A small sound classifier, trained from scratch: 11.2M parameters, 11300 steps.
Rows from block 8, named by matrix and row number. Rows with one number belong to one attention dimension. Each number is 500 + 40 x the weight over its row's rms, rounded and kept within 0 to 999. All counts start at 0. Numbers have three digits each. After the name is the row's rms in percent of the matrix's.
# q: attention query, key and value (stacked) (model.blocks.8.attn.qkv.weight, 768x256, the q third), inputs 52-103
# k: attention query, key and value (stacked) (model.blocks.8.attn.qkv.weight, 768x256, the k third), inputs 52-103
q.4 143:478496501506499506466509465552510461489478511516505462500490515485494449446484497452475443507489586468474505441496496491466420505543489533488481471492480507
q.5 153:525505499494500494538490535509490544511522489484496537500510487520506553554515503550526558493532452533529495568505504510537588495455511465512519531509522492
q.6 203:483495501504500503473509475455507463491483507512505472500476509481495459456489499465482461503406499461474502417477497493467386505537487529491487478492479508
q.8 100:482498499509494510476505465641510476488478514509507453500488519494493455445477495456480447506514590476481504441497492492468426504538493526488478470492487503
q.9 120:481497500508497509470506464606511467489478513517506457500489517489494454445480497454478446507512596470477505436497494490468417505539491531487479470491485504
q.10 153:522505499494501493534490534445490541510522489483496537500510487519506551554516503548524555493507431532527495566504504510534586495458510466512518530509520493
q.11 186:485496501504500503474507475448506467491484507512505472500490510485495460455489499467483461503400498450477502425484496494469400504535491527491487479493480507
q.12 033:510500507485522486520499532518495507520527474493492569500521462482512536571534510526506555497492486512500485576513523501536593498468507484510530526500506498
q.13 064:516502503488509489525496540513491523516525481491490558500515473504509548569527507546518556495508464526516496563506513505536583496462507473514526529506510497
q.14 119:481497500508497508469507464594510465489478513516507458499489517488493451444481496454477445507511581469476505439497494491468424505541490532487479470492485504
q.15 099:517502501491505491524496535376490524492521486487493546500511481506506544555522504543518552494468424525518497559502508507531575496463507474511521530508512497
q.16 295:498488457490501490481538538498521429509421465411504520468467461477503516500499503603478462508511451465572488488481496547443489498546457502496494488494503502
q.17 340:498515540511503510527489475509481565494508501553497481533541573528497486531501498434495540493534550530429527515512503473581514502468543499516526524508498508
q.18 356:500513539509518509520486467511480562494526505570498481535543561526497472512500497410518536493526549529432528512512502471568511502464529499502519521507498507
q.19 380:513501479488435488446460514504569501497497498498488494480471430502506573453477502546495455501475481500532499466538495518396467492498469489500462435491499494
q.20 403:488512534508499508517491474502482556495512502544497483533538574523497471533501497431508535493530545527434526509505502477572509502465533499518523524505497506
q.21 377:500489464492500492485513524488519441506451492447503519470469436476503531486500504591507468508475458470569479491490498527424492498531460501500475479496506494
q.22 286:501513544510501509527481474511474572491554500560496482535546569530496496519501500423525541493532556533422531514521505468572513502462542498552526526509500508
q.23 357:502486462491498491477512526500519438506495499451503518468460433474503516479499503573483464507474444470570484487488498526414489498531467501463475473492502493
q.24 190:493504447497465478427501502518550497492442478451480493503483458508509514460464507597517525488459503556643425454477490509496455511498492494408491530500487508
q.25 350:499487461491501491483515518488520437506451489455502519467460446474502499492500504569486466509474457469572482491487498535430492498544462502496485478496503493
q.26 299:500486456490501490479517530486523430507467496425504520462456435470504487497499502564477459507469446467578486486481496535440486498544484502479481475491501492
q.27 349:500512538509501509518486470511479562493524503562497482531539565526497473527500498426520536494528550530432534512514508471590511502486526499537523522508498507
q.28 311:500487458490495490478516526490524432508475500449504518466458432471504506482499501571482460506469446469564474486485496530407487498534463501479478474491501492
q.29 291:501512544509500509520481454515473571493537517571496481550546565528495503502501499403517541493524556533422537513520505466562512502459543498546525524508499506
q.30 308:501512543509501509519483465514474569492525506572497481536543561529495494516501499411522539493530555531425529511518505468583510502460529498537529524508499507
q.31 336:498486460490488490481519540487518436506458475432503519468468458475502512498500504601485463508473456468570497488485497541440489498515470501490485480495503496
q.33 059:502448500500495501500501507399504498502503492504498500501504488495503502503499500505495488502498500499494496500500500501502501501500503502501497502500500500
q.34 082:503344495500503489499498475370521502504498470501493505507537513507507491498502499493504328567508509489496492515521486501503511491496490493505496498489498502
q.35 079:498659505502491513505504522548385500495501544501507492484467492496495506500498499506491662449493492504496515486455511498494488510509506509495502555510502502
q.36 032:503503490501485494498508490497506500508502497674485502547498358510524495500497499501494493639504520508500497515507491507505524499506500504623496497493645501
q.37 042:499506500500501499501498500548491500499499504498501499495496506500499500501501500499500511495501498501501503500500501499500500499500499499494504501500501500
q.38 067:498653507501498509503500514665487500497499527500506494494499493496495505501499500506495637449497494502498507492480516498497490502502507506496504503509501500
q.40 039:499505500500502500500498500608498500499499502496501499497499504500499500500501500499500515497501498501501502500500501499500500499499500498493502501500501500
q.41 040:501470499500506500495506503413596490512507488501495504692505484490513500509499500505495438519494510500494490513507504504508532501499506502514499511496497500
q.43 033:499515501500503500501497500504489499499499503495503498493499506499498499501501500499501546493501496502501503501500502499500501499499500498492506501500501500
q.44 059:501412500500503498498500503280511495507506492502497502505505489493510500508499500504497430527497505498496494506504502503505516500498504500511500492498499499
q.45 010:499481506491526510505502519506500495500502495508505502513510453473488504507501501528486505535496505480489496484502520498497483508499523508522489511512499500
q.46 044:500453499499507499496505504333543490510508487502496503651504483488513500509499500507494458512494510499494492510506506504509527501498507503516500513498498500
q.47 065:501334500499501500498501500298542499503501479501499501506512498501503499500500500499500397540499501498498493504502444501501506499499499499502497497497499500
q.48 030:501500501496513499504497502503500500501502488497500501499502497497499510502502500504505517495498497499500496501521501495502499499458501495495501509500501500
q.49 009:499500501501500498498504499481501499501500503506500500505501496502500494499498500497497497504500503499499501497499500502500496501506501504511499497500500500
q.50 011:500501499501497501500499501500500500500500500499501499499498501508500503500500501500490502500500500501500500501499500505500501500500499499497500500500500500
q.54 011:501502501503499503502498503501499501497499500495500500494499519495499507492501500502507501495501496501502500499497499500501497499497499497490501502500499500
q.55 012:498500498508474501492507498494501500498496522508498497504497501507502480500496499491491465513503506501497505496476497501496501501564498504513498481501498501
q.59 022:501500501496511499504497501503500500501502486495501502499501499497498511501502500505508000494499497500502496502513501496502498499461500498492501508500501500
q.60 029:499504500500492502499501500494496499499499561507500498499499499501503492572497501495439489486500501498499631497495500499498506499512500501503500493500501499
q.63 047:504499500497507496500494501507501502501502447445499503504501502499491516393502499512643520511500498504503387507538498500505502500461501494489500521499500500
q.65 030:500500501500501501500501500498501500500500502500501500499500498503499495519500500500511499494500500498500500497492500500499494500501499501500501500500500500
q.66 009:499509505499512508502500508502498496498500510498517497494499476474487508523495503505499503492498490487496503488500510500499491500496513501496503507503503496
q.75 009:500483499495515496499503498501503498500501494501494506509504488495501498497502500499502497514497506500499494502505500500500499502499500501513497499499499501
q.80 065:531502632506446507500504512471520503539513523580487493503480494503554493507487495500434487516500504505480527520475494506500551496515501520557486478496546497
q.82 028:508499490502475484504505471503506512495492524505494505504496530530505486498505498482369485518524508494507693518502463498498518499499480494509377491503514504
q.83 011:501488498493511496501511501500508500502502486512498502519505483496503501496499500504493499532497507500500489498504501501501494503502507505517494503500499501
q.84 017:497493507497521505499505505498500494504505480506503497510504478481500498503497500498489501514492502491497484484499520500502486502502511507505498506499499499
q.85 016:503508492503478495501494500501500505497496517494497502491496521519502501500503500516510502488508498512503512517502481500498515498498490493496502494501501501
q.89 020:505507492503477494502495496502501508496495518494497503492495525522501502496503500506511496490510498509503515516501476500497514498498487493497501492502501501
q.90 017:507502491502477486505499488503502516494493522498495507498496532532501496496504499489517498500514502508508511521502467499498514498497479489503500492498500502
q.91 011:502490504494505496501510500501508501501502486515498502517505481499503501495499500503502501532498506501500492500503499501501498503502507505515496502500499502
q.93 018:505507491504475494501494492502499509495494523493497503488494528524499502498503500506513495483511498508505515516500475500497514497498485492493502491502500501
q.94 020:493493510496527510497504517497501487506507475507503496511506467472501498506495501498485510513485501492493475483500533501504488502502519511503500512497500498
q.96 068:495500509497516504498496513499495497500502501441507498495506481486495503509498503498663507485486489492497413486500523500502479384496513501491505505498494498
q.98 038:489498519492549514495494536499493497504505480502508501502515457474493510494491505503527532496466481500495466468495552499505459506497524504494508509493503489
q.99 029:511507480508437509503502470499504505497494521491498501488485545529505495489509495499495475495529513512509516529501447501494541495505475493496494489507498505
q.100 041:511511483516432525506505458500504505494490533494495496485480551530505482493509494483471460496539514487502539529497442499492536493506467495498491486508496514
q.101 032:509503479505457483502506473500508503499496513508486504505492532520743492491506497501505489516522522515507501531502459502498543497503483496511494492505498504
q.102 026:486501526496567517496493541498488496503506479500514496497515449468488512509489506501516527470463475487491490459497563498506442506496527507490509511492503491
q.103 015:511496471497430477503507470503507498501496511506478508510493543530517493482509495502518491516522529530511496541506438503497567496498479490514491489504499506
q.105 036:511509480510433522506505459500505505494491526495494498489480551532506485492510494488476461500539516494505533532500440500492542494506469495504491487508496514
q.106 029:504501478505441486503509462501509504499495516619487503506489527529634489487508495500485476523532525514507503537503443502495552495503478496527491490507497508
q.107 025:512507476508433494504502466500507505497494521491491503491484549531507493492511495501488477498533517516509516536502442501494551495505474492503493489507499506
q.108 079:496496505496521470497499511498500497503505495448493498504506480487499502509498502501640503501492499495498247497503516501502498497495511501497505507499494499
q.110 029:490494517486548509500498510504493500501504446500507504501508469482494498503539503495505512502481486488494455471502538497504455504498513501499503506493501497
q.112 035:492500497507448508489505499490501502499495512504503494503499505508494491499496500488499476500502498497501504475493497501493422500521505504504500488494500500
q.113 093:489497502506496506476514494491500499499489509507503455501502506504497463500481502488489451494498445471500502421474495503488379500533506519515498475488498501
q.114 006:500500502500497501499499495500500500500499498500500501499497500500501501498520500500502499501501498499501496497503499500497491500497507500498499498500498500
q.115 073:489498502507492507476513496490500499498489510507503466503501507506496483500493501487496467497499453477500503428476493501489389500542506521513498474488498501
q.118 184:494498501502497504483508491493497499502494505509502452493503502503502482503462502494473437480501429460497502436476489519478428498512503509518499486490498499
q.119 122:490498502504497505476512490491498499500490509509503442498502505503498462501456502491469431488498438456499504418472493503481397499525505517518498479489497500
q.120 010:500498530501507499499500501500500500500501500504499500501502498501499499500492501500502501500499515500499498498502499500502503500500506499502499502498498500
q.121 101:511503498495504494524486507509500501501512491493497554500498494496503538500533498511516557507503549532501497584529505497513617500467495480484502525512502499
q.122 096:490498502506495506477514495491500499499489509507503461501502506504497474500489502488494454495498453474500502427475494502489396500534506520515498476488498501
q.125 126:491498502504497504479509491492498499500492509512503435496503503502499469503443503492462427485500424451499504415471492504480392498519504513519498481488498500
q.127 005:500501504500496501500499496500500499500499498500500501499497500500501502498517500500501499501501498499500497500503499500497499500495509499497499498500494500
q.128 007:499506501503484506495499500498498500500500504509503500498497500501501502497500502499498504498498497501500503497490502500499499502501501503496500500501500500
q.130 084:493521503513464518501513477497485498484468522497535450481494526506480478491504497476494464404515423462501511434483480488470424509529493512436489466495501502
q.131 139:490513501511469513500514456492492495488465517499514405449494524499492460492491495475467453387507425429495511428481460490473432501528479516413489462492493505
q.133 176:492501501509490505496513433471498492495466510501505401448495518495510464495464496484436429417503436425477505417469471496472424500532456516483492463493488502
q.134 140:511492499488524489502485552509506504511539486499489599551506475499505552509514503526545555607494572576507491577520539511527574500468529481560511543509510495
q.137 047:506501498484513496510488511506507492510515473499491508499506469471511530512501514522500565497493493504495493516514513499521531501461503494489511537503501499
q.143 133:489518501512467513501515454493492495487466516433515416443493526500492467493496490473462454384507422424494510428484458487472429500526484516402488458490492506
q.144 017:499499496498482504501497522501495514490496522500503548427497520514494504494505500504505490383506501508511498485398495507496451511507498496508496487507498506
q.145 131:496502499495510498503489495507494500486499501468508502496505496487481510501502503499507528488480498506536496489507516496500478508487503494469506504502504499
q.147 045:500503500501505500501499500500499498501500498499501498498499496494499501503500500500498502498500497500500505499500502500501498499497501500500501501498500499
q.148 104:501506499508483502520504495494500502502499505502507467500495533512497495497501498499496470509507498484500526501492494501494502478507456505509494491499500500
q.149 158:499497498493523492503474498510498500496508491478500509511517481468489532505501509500526552492468499533544484502521523498517498503445516475462517530504510494
q.151 015:499493494497489503495495533501500497498498504500496596438499499497500501495506499501503496387504506510506493488400500513500462509511501498506498495503498508
q.153 026:501490498495511498497500522500520483514504472500490527504503479480516498507497499502497502519497510504490464523511510505511551502499512499494501509493496501
q.154 021:494490496496509503477496516500500493498499500501487591474500489497500499496503499499499505434499511507502494479445501510497461564526504502510499498502495504
q.155 173:500500498494516487506428497513495503492509472496505508473511489471488529500504504500512540493481499517539494496526515486525489502440511470472508526505512495
q.156 032:500495499499500500494502506499505497505500499501496515498501496499505496501500500504500498509500501501498495506488497502502514500501501500511499500498500502
q.157 181:498503502507480509496534501489503499505492513519498491493485517532512466501498493500468451507532500465455516500482480504478504498559486529543487472496490505
q.160 026:500496501493529492504496499505501499500502443442499505502505496484500504493504500501533526503496504505498469510527503500510518502463506496499501516497500500
q.162 010:501499498512466503491512500492501503502500525511499496503496502520505480502495499498496456512503504495502510491489494502494487498528489504509499485502499501
q.165 020:500500500500502502500497500500501500499499493495500500500500500499499505496501500501503502497499500502500495502501501500500505501498501499495500501499500500
q.167 065:499499500488525491503490501510496499494504438360498508500514483434499515458502501503568544495494494525501422512520507499515510501261505461498509529499501499
q.169 040:500491500495550494501498498504502445499501437482494505504503498492501727460506500500529510505498546504499461507566501500503510503229557497500500505498499500
q.172 009:501499497512468501489513500492501498503501522512498497503497502519505480501495500499493463511503503496502505491489494503495488498526498505509498485502499501
q.173 018:501501499509474506495507501492502500502499546551500496501496504517501488516497500497484464509503503496501519496491496502495492498579497513504498488501499500
q.174 012:501499498511466506492510501491503500503499526514499496504496502520502480514495500498491457512503504495501511491490495503494488498531498506509498485502499500
q.176 073:521505514513456492499564399488509499506496506580479475504479543515594447477486488459429469561527521502498499518493457501486516492549453542509476452496457508
q.177 035:501511505499496512511438504510481537487492502474510496468496505511336508470503500508532493403507481496506499496492498476497486499491498487497498497509507502
q.178 078:481507518532522515496493578505487561488452570447527497497513516502378537520497509536584522460483438503543505477434529497499476494493538513494515526510542497
q.179 033:495479542494506498496514500496522483511511490514496502508505454482618493521492500493401532516475512491482495505515506503489516509522511592510503513490492499
q.180 073:495514528500499493508499498486473494322483504456540487477493496498449502487500501499507495471491475484497510453493505468476440506503498500490501489506503497
q.181 077:489497481489534506498468589512488500499504491474515534497518482487457541522521510542564527442480481499504500486503528533523480501462538490478548537507542496
k.4 108:529537525514496498527487510501512538540561506547518456512521528491530489526451509502505463496541471500490508423506508524525386467464506452528516502472531442
k.5 117:473465471483504501474511495499488460463482494455481544491475471509472511476548491499494538503456538500510494580495489476476612533534495547469483499530470557
k.6 149:520524504585490492520496478502537535506384497502506458505504525499512504428465502506572466499545465505499493429494510508506413476479491455496519473481508456
k.8 095:532550509453498500528491549502510526546654501570510474518510517489531494611462506502506482490528485497489508455509494512519431479465509467543510504488566459
k.9 103:531546519490497499527489521501511531543608505546514466523515521490530492583457507502505470493533478499489508438507501519521411474465507460529512503479527451
k.10 122:474465474490504502475511487499489461465360498458482541486449473508473510465546492499495536503460527499510494574495491477478604531533495544468485499528472554
k.11 140:521524504580492495520496479502538534508333498505506458504504524499513504428465502507561468498544467505499494429495509510502409475478495456495518472481506456
k.12 034:433452503498458505447499495493492467437479501434498530497493485517463494485547497489486511521472516496504500542490513501485572513555492539459495494503498540
k.13 055:450454498493505503457508494496487463444476492442495536496490478515461503471549496493489521517461522499507492556490512490478598523549491546490491495510479553
k.14 097:532539518508496499530489509501512532544579503551514462513515523490531492546454507502506468493536474501490508433508501520523403471463507455521512503477532446
k.15 089:466449492511503501471508491498489472455386494454491528489490482511469505409540495497494522510470517502509490548492506488481575522536493536487491497513477543
k.16 352:502508526486521489514485486534490495497521410503534501467552454413506500453640504470517519472469466496481480578523498477509619507475508482482588548487504496
k.17 359:499493474515480512487515511468511510503480608511468498518447528597491499536368498529483481523507528504520506426478502522492376494525493517519417455513496504
k.18 377:498493476514481512488515514468510512503482598499470492530451541594495499543343498528483482525524527504518511416479502521492381494523493516518413456513497504
k.19 254:502498582479531485520462493514479493500528451503523488481572505393502536504557500446524528514498499500484497500534490479521501509437506477476490552448499493
k.20 386:499493477515482512490512510471511522506485597501473497525450531600493499546340499526485482519508523504517511412479502521492370494522493515517424457511497504
k.21 393:500506523486518488510487486526489485493515407501524510463549461409505501448644501475517518477487474497486482585520498479509629506478508485483579543489503494
k.22 333:498491472515478512484516512470508503502476619496462499517443518598491499530370496531484480528506529504525506442476502525490379495527492519521409451514495504
k.23 365:501507525485519487512485490528489485496518401501531504478553472400506501458642502471517519474490471496481493583522498478509627506476507483481573545487503496
k.24 213:503508538477536484525484487528499503500525404502548485515572509429508493503582518461520531468498463489470483500532496461515520506475506481485554559484502492
k.25 393:501506523486517487510485490529489481493514409501526506472548457410505501449657501474516518476475475497484487585520498479508631507478508485483585543489503495
k.26 351:502508526485521487514485489526489491497520394502535501481556473405506501464666502470515520474493471496477494573523498477509626506474507483480598547487504496
k.27 356:498492474515480512487515511468511510504481604502468497524444530598494499542353498529483481526508529504522537427477502523491387494525493517518421453513496505
k.28 345:502508527485521487514484489532490496497521391502536499474554476402508501465641503470516520473493471496479494571523498477509622506474507482481579548486504496
k.29 335:498491472515478512485516512465508505501477605498463499509441523589493499531366497531483480528506536504525506420476502525490391495526493519521400450514495505
k.30 344:498492473515479513486516513468508505502478604503464495514441526596494499534365497529484480527507529505535506430477502524490375495526493518520415452514495504
k.31 379:501507524485519488512482486527488483494517409497527503472550465412505501450630502472517518475475469496484487587521498479507629507477508484482584545488503494
k.33 026:501499500506502501407499498499502502501499501502498501501500502502500498506506499502502499498499514496501499501496501503501499502507501544500500489501497500
k.34 061:512508513497506505430498513508503492536521520523513495500506492483516495530496513494479502483500482497480526467506502502518445492474500484494505531497531497
k.35 058:492497485502493470604498494492498512477483484487488506499491507518490506477500492509518500513502511502519480544496498499486562505519499509503498469503479501
k.36 014:519511525512528502519500530511499491576515570527518499502515499466529493581503512492480502464492492502476562499489506502514462495494506491490504520500549498
k.37 020:490497501496501499657501502500500500498500503498502504500500499501495497495501499495498499513499507501500501502501499500499502499503500491502497500500500502
k.38 031:485492491502486497519502487489493512458482481478488501499493506523482506468499489511519497518502510502516473511492497499487533502528501509508496472502467501
k.40 015:492499502494500500496501501500501500498500502498502503500500499501496497498501499497498499513501503501499501501503499500499497499502499498501498504500501501
k.41 036:500499503504505512210498498499502500513502525506502503503500501498503485520503501494497498496496501496497509498502504511501490500503501550501501498500501499
k.43 014:492499502493500500533500500501501500499502501498504503500500499501499494498499500495496499511501501500500501499506499501499497497501498469501497503499502502
k.44 026:502501503505509507433497498500501500518503534510502504504500502498510482530510502494495498494494500494496512499502505516502488501503500500500503498500502499
k.45 008:473488496508482505464496450483506512432487509477497499507491509535466533452499491516504500516499556505518499514486495497480561506575511529505501452501452502
k.46 034:497498502506506505257499499498501500512501522504502504503499502500501484517505501493497497498495504495497507498500504513501491500506501589502501497500501499
k.47 035:510504501500503503340500498505502499515504511509503500500501499494510496520501503499497502490500496499498509498503501503502494501493499502497502502500505499
k.48 025:494499500500473501498500501498501501500500504498500501500497500505500500502499499501498500504500499501500502501496499500500504501500499499500499498500499500
k.49 010:503500500501502499501500499501499499500500499499499499500500501495500501498500500500502500498500500500499499499503500500500496499500501501500501502499500500
k.50 026:501500500500577500501500500506500500503500498500500500500500500498505500501500500500501500499500499500500500499500501500500498500500500500500500501500500500
k.54 019:498499501500495501497500501499501500499500506499501501500500500505497999500500500500499500503501503500501500503499500500500506500500500501501499499500500500
k.55 022:502501500500506500504500499503499500500500493502499499500502500493501501498500501500502500496499501500500498498502501500500495500499500501499501502499501499
k.59 023:501500500500498500501500500499501500500500502500500500500498500503500500504499500500498500500501498500500502500491499500500502501499500499500499499500499500
k.60 036:479500502500500500495501500499499500497499501380501500500501502501497501499500500500502501500500501502500499502501501500503502498501501501501500581499501506
k.63 048:505500498499524501504501498501501498512502510510499499501499497469509429524499500499491499500464493497495518497501499502499496500492491498495500496500501492
k.65 005:484496506502499500473500499489499500476493473489505502498498500514485520479496496503513502513494501504516482508486500498500550504516502521495498493500493505
k.66 009:489494505502495501488500495493503505482493460475506498503494503521484508499493494507521502512499501503522469536484499505504650504509499501497498493501493502
k.75 006:503501500502487502501500503498497504496499499499499499492498501505498508496499500510499500501503499503500500499511499497499491499499502501500501498500499498
k.80 068:492500505503512503483492506488498504508504516505502500503502502505505484511502505487497508496495516498499505511502519503501518497505500503504505488493507497
k.82 021:512509498500508504528501550516497490561515560531500497495510495481518477540483518498458503477503456484476596482508502497506460490440501487498515545497556496
k.83 012:499499488508497498495499487498498502486497472495499500500499502502498505492501499503507500510499505503502469497495500499500504502515499503500501493501494499
k.84 011:493497501508495497484502456489500506448492428485499499505498506515492507460509496504543498523498526509508398504495499500500528505560498504501499474502464498
k.85 011:507503499492506504517501545511501495554508572519500500496502497484509493539491505497464501475501475493491598496507501500500469495441502496499501524498539502
k.89 013:508504499491505503524501546512501492555510571521501500496502497484510495547489508497456502474501468490489598491506501500500469495437502494498501530498543503
k.90 015:513506496495507501534502550516498492553509541519498499493507497480513474530490508497468502484504461487487587494505502497504475495437499490499507542498549501
k.91 005:500498499523496495488500478497498502483494440491498500502498504503495516473500497510517499515496514505503429494486500499499512504535500508499502488502489500
k.93 013:508504499490505503525501546511500493554510570519501500495501497485510494544489507496454502475502467489490599491507500500500471495436502494498501532497541502
k.94 016:491495502509495497469499453488500509446488435480499501505497504515489506455513491503547497525497539513512405514494500500500534505567498509502497462502454499
k.96 048:494497493497490496327501488495500503477488470484489507499490502513490568480504493503509500757502576502512479530508498499498546512509499505505497486504488502
k.98 029:487492483502484489489504464488497506445467417464474526500486508526477522434513481510551499530501521511534416563486497497495600530547486509511492458509460508
k.99 024:513508563495515509511496534512502496555533572534521486498512494475523476570492515490454501478501483491472576454514503503504416476452514491489506714493460494
k.100 036:513509518496513512515496538514501496551536564534528468497517493477523458563483521481451501473503465471465566441516501504510407468445509482490512559492544487
k.101 020:516508511502521509510497526514502494559536567543521484501518494464528487554493516489474501460496491497474558458515504504504398472467507495488506537491557496
k.102 024:485492486501481490488505467486498506443465428462475524500483507531475518440509484510537499535501513507531428550485496496494592530544487506513492452509463507
k.103 017:518506506502521508512496521514504495555532555534513488501516497467524491546498512492483500465498497498482547479515503503503419478475509497487505536494528498
k.105 033:514508518496514512514496537514502496552532571535528468498517493474524467571485519489452501471501472480466575442515502503509406468447510487489511556492542491
k.106 024:517508515507520511513497529516503494556533564539525472500524495465526489555491515494471500459498489494473565445512503504507400471462510496487507554491535494
k.107 022:514508512496518510512496534513501495560535580537524483499513493471524477570492516489453501466500482491470580453514504503504408473454513493487506543492537494
k.108 063:497497498501494498200501487504501502486493482493494502501497476506494561488504496503506500707500534503507485508498498499500520504511576579503499491504491500
k.110 020:489494492500480490493502473489497505432464399464480510500494505524477533418506486513553500533504510509524405546488496495500576523529488504509496475507466503
k.112 046:505505500499500494512494498503499506501501496501500499499498505499502488506498501497508499505505497499504501508498503504501513499493492484506501501500507499
k.113 118:503508494500474476512494497503498517494475491499496501496497507502496501494500501504509494498545494499506495515475512508502513500500456481515509493504504499
k.114 008:514503500498502497519499498501499509503502458501499500500509502500505502489499501502509500500503498499499483499500502499501496500497496497503501500499501498
k.115 098:503508494500482491513493497503499547495496491499496501497498505501500500495499501500510495500546494499507495515487512509502514500499462476514508496503505499
k.118 201:501505478505461471504504489485497510473432490490489505490472516516428503486506498509519494499541498522515487514431499501497513497512472497512499484540498525
k.119 152:502507492501472478509497493502499541489447492497494503491497514509457502493501500507513493499550495501506493513460510504501511501503459491516508488509501518
k.120 007:525503497501502495531500496503500502501501443502496500499614503499506509482500499507512500499502500500500474498503501499501498503498494501501500500501499495
k.121 128:497492506500525511488506505498501477507534509501505498506502490497513499507500500495490506501448506500494506485531487493498488499500543516484490509495497501
k.122 119:503508494500479485513494497501498540494484491499496501496488506502499501494500501501509494499548493499506495515478512508502512501500460480514509494504504498
k.125 160:501507491502463453507500491501498513480435490495494503490494516514441503488502499508513493499548496507509490513454501502500512503509463495516504485513500537
k.127 008:510502500499501498513499499501499506502502462501499500500511501500503502490499501501507500500501499499499484500500501499501499500498498498503500500499501498
k.128 009:509501500500508500507500500499500502508504485501500499500518501499504500506499500501502499499503500499499498500501501501500501500499499498502500500497501497
k.130 071:522521486491442483563488494520506532493498530506484494494443515490508524485497505491514502492586480527511491528503491494510547494453455447502510516529512500
k.131 139:514562490494425487564491495514504561501489525506489496483477523502499517492498507487508502469579481549507496513498495499513514495464419437505508509534517503
k.133 182:506551480501428464539500482510501552492479527501488500482474522516459524466501503500527500474552507602524488506476498463505503500496429476505499498571502553
k.134 142:486430511505568519438509507487496437498501482493512503514527474496501486509502492505492499533419520446493504490503505502486491505529586564493485492458482496
k.137 044:473482508505512509474511504486491495494500401483512504502585494508487473515500496499496497508483509491494503495506508507498495503525521526502495485479484488
k.143 145:513561489494416487570490495513504568501499536506489496482482525503504514491498507472508502471586479556507496510498494498515509495459415431505506508537517507
k.144 014:511499498497492493527447510500590507505500339506441498512499505497506540476492502507509496556511503505504472495500496495504500500486501494496501493495497495
k.145 070:498496500496488492504501498499502503489496459484499494499498499502497471496494495503510494501509443499502482496497485496502502499500498499499499501501498498
k.147 022:498500500498501499497502498499500500498500501500500500502500500500500490500502500494500499501499502499498500501500501501501500501503497499503498499501500503
k.148 056:509511500499508499510499496506463497503503559509525501489500500501505502510499502497476512490501494497497537504505500497499508499492497499498501507502505512
k.149 120:497492506501497500495527485499498499484501498482503496499502484494497432505501495496501496503487464500500499488485498502502487498502501501504498499497499501
k.151 014:515500497499493497523462522501612507502501376507444498516500504494508538483496503507508496581506504506503464498509500497505494504481500488495501491496496494
k.153 010:490493500508494526462496524501577501513505511511502503520500489504481550552520503507504495503500558508504494505506516521488476502506610526506503490497499500
k.154 016:508496499497495493511486505498581504501499384509409499523500500497506508484498503502508493613500505505502465497504501497505490505486499489503500489493496494
k.155 162:505500513495499495504498492516482498498516497498512493482568491487521428555500500495499499493496464455496640495483487498504497493491500492502501514492516471
k.156 010:508498498503490509503484514496582504513505484507500499512500499505488619515503502525509503502509527506503489517508503506492504500498547517490501488496494496
k.157 144:500504492501504500501477511498509503510493501511492506508490519510500568495500503507500502500510563505501501509519504500498509504501498501498502495506495501
k.160 025:498498499500501507493502500499501497504500518526501500503500496497500490515501502498495497499498502499500508497500501501498491501503502501501500499500499500
k.162 017:500501501501500496500499500499499502503500507500501500498500501504500499502500500500499501500502501500500505504500500501501505499498499500501501500500502500
k.165 008:502499498498502506500501500502501498499500485501499500502500494495503500496501500500498497498498498497500494492501501499495487502501501499501499499500498500
k.167 061:495496502501500506490514501498499488497500504504504501503500494489496491508501500497498496503497501500500497497495502501499490501514502502503499498501498501
k.169 023:499499500500500507492502501499501498503500517518501501502500498498499491511501500498495497499499502500499509499500500501496487501502502501500500499501499500
k.172 015:500501501501500496500500500499499502503501510501501500498500503503500499502500500500500501499502501501500506504500500500501504498498499500500501500500502500
k.173 024:500501501500500499501499501499499502502500506493501500499500500504500501502500500500498501500501500500500506503500500501501505499498500500500500500499501500
k.174 019:500501500501500499500499500499499501502500506500501500499500500503500500502500501500498501500502500500500505503500500501502505499499500500501501500500501500
k.176 050:526524540512536535503495568533493483575536519572519444497560476458529484552463549491468502477503460487436530468411517514549452466457507470504555542469578454
k.177 015:502502497479485500519493511504498502479487484494496487505505476510492511508480502525495489501532492487502510501525491502499510498488533500501497501496490499
k.178 041:474496470507453469492499471462451589430466497540499555440444539584448526484497463528525500487503519488555484535387464495468531518531478516494467469544441530
k.179 027:495500530548497501489492497446453502505503523501496508493495505505501502502481500501503499494492508491503500504299497500511504498506486501505503500503502500
k.180 031:504502441441333472526496506490492510473492433302477520467458508521503548469488485531493513519523513497508498557499462487502593514492450495490498497527497496
k.181 051:468475464507457467500506440465493518429467483512481559498452534565466509461561456506532498539501530511563474531505486484450535535540490532496452462532420543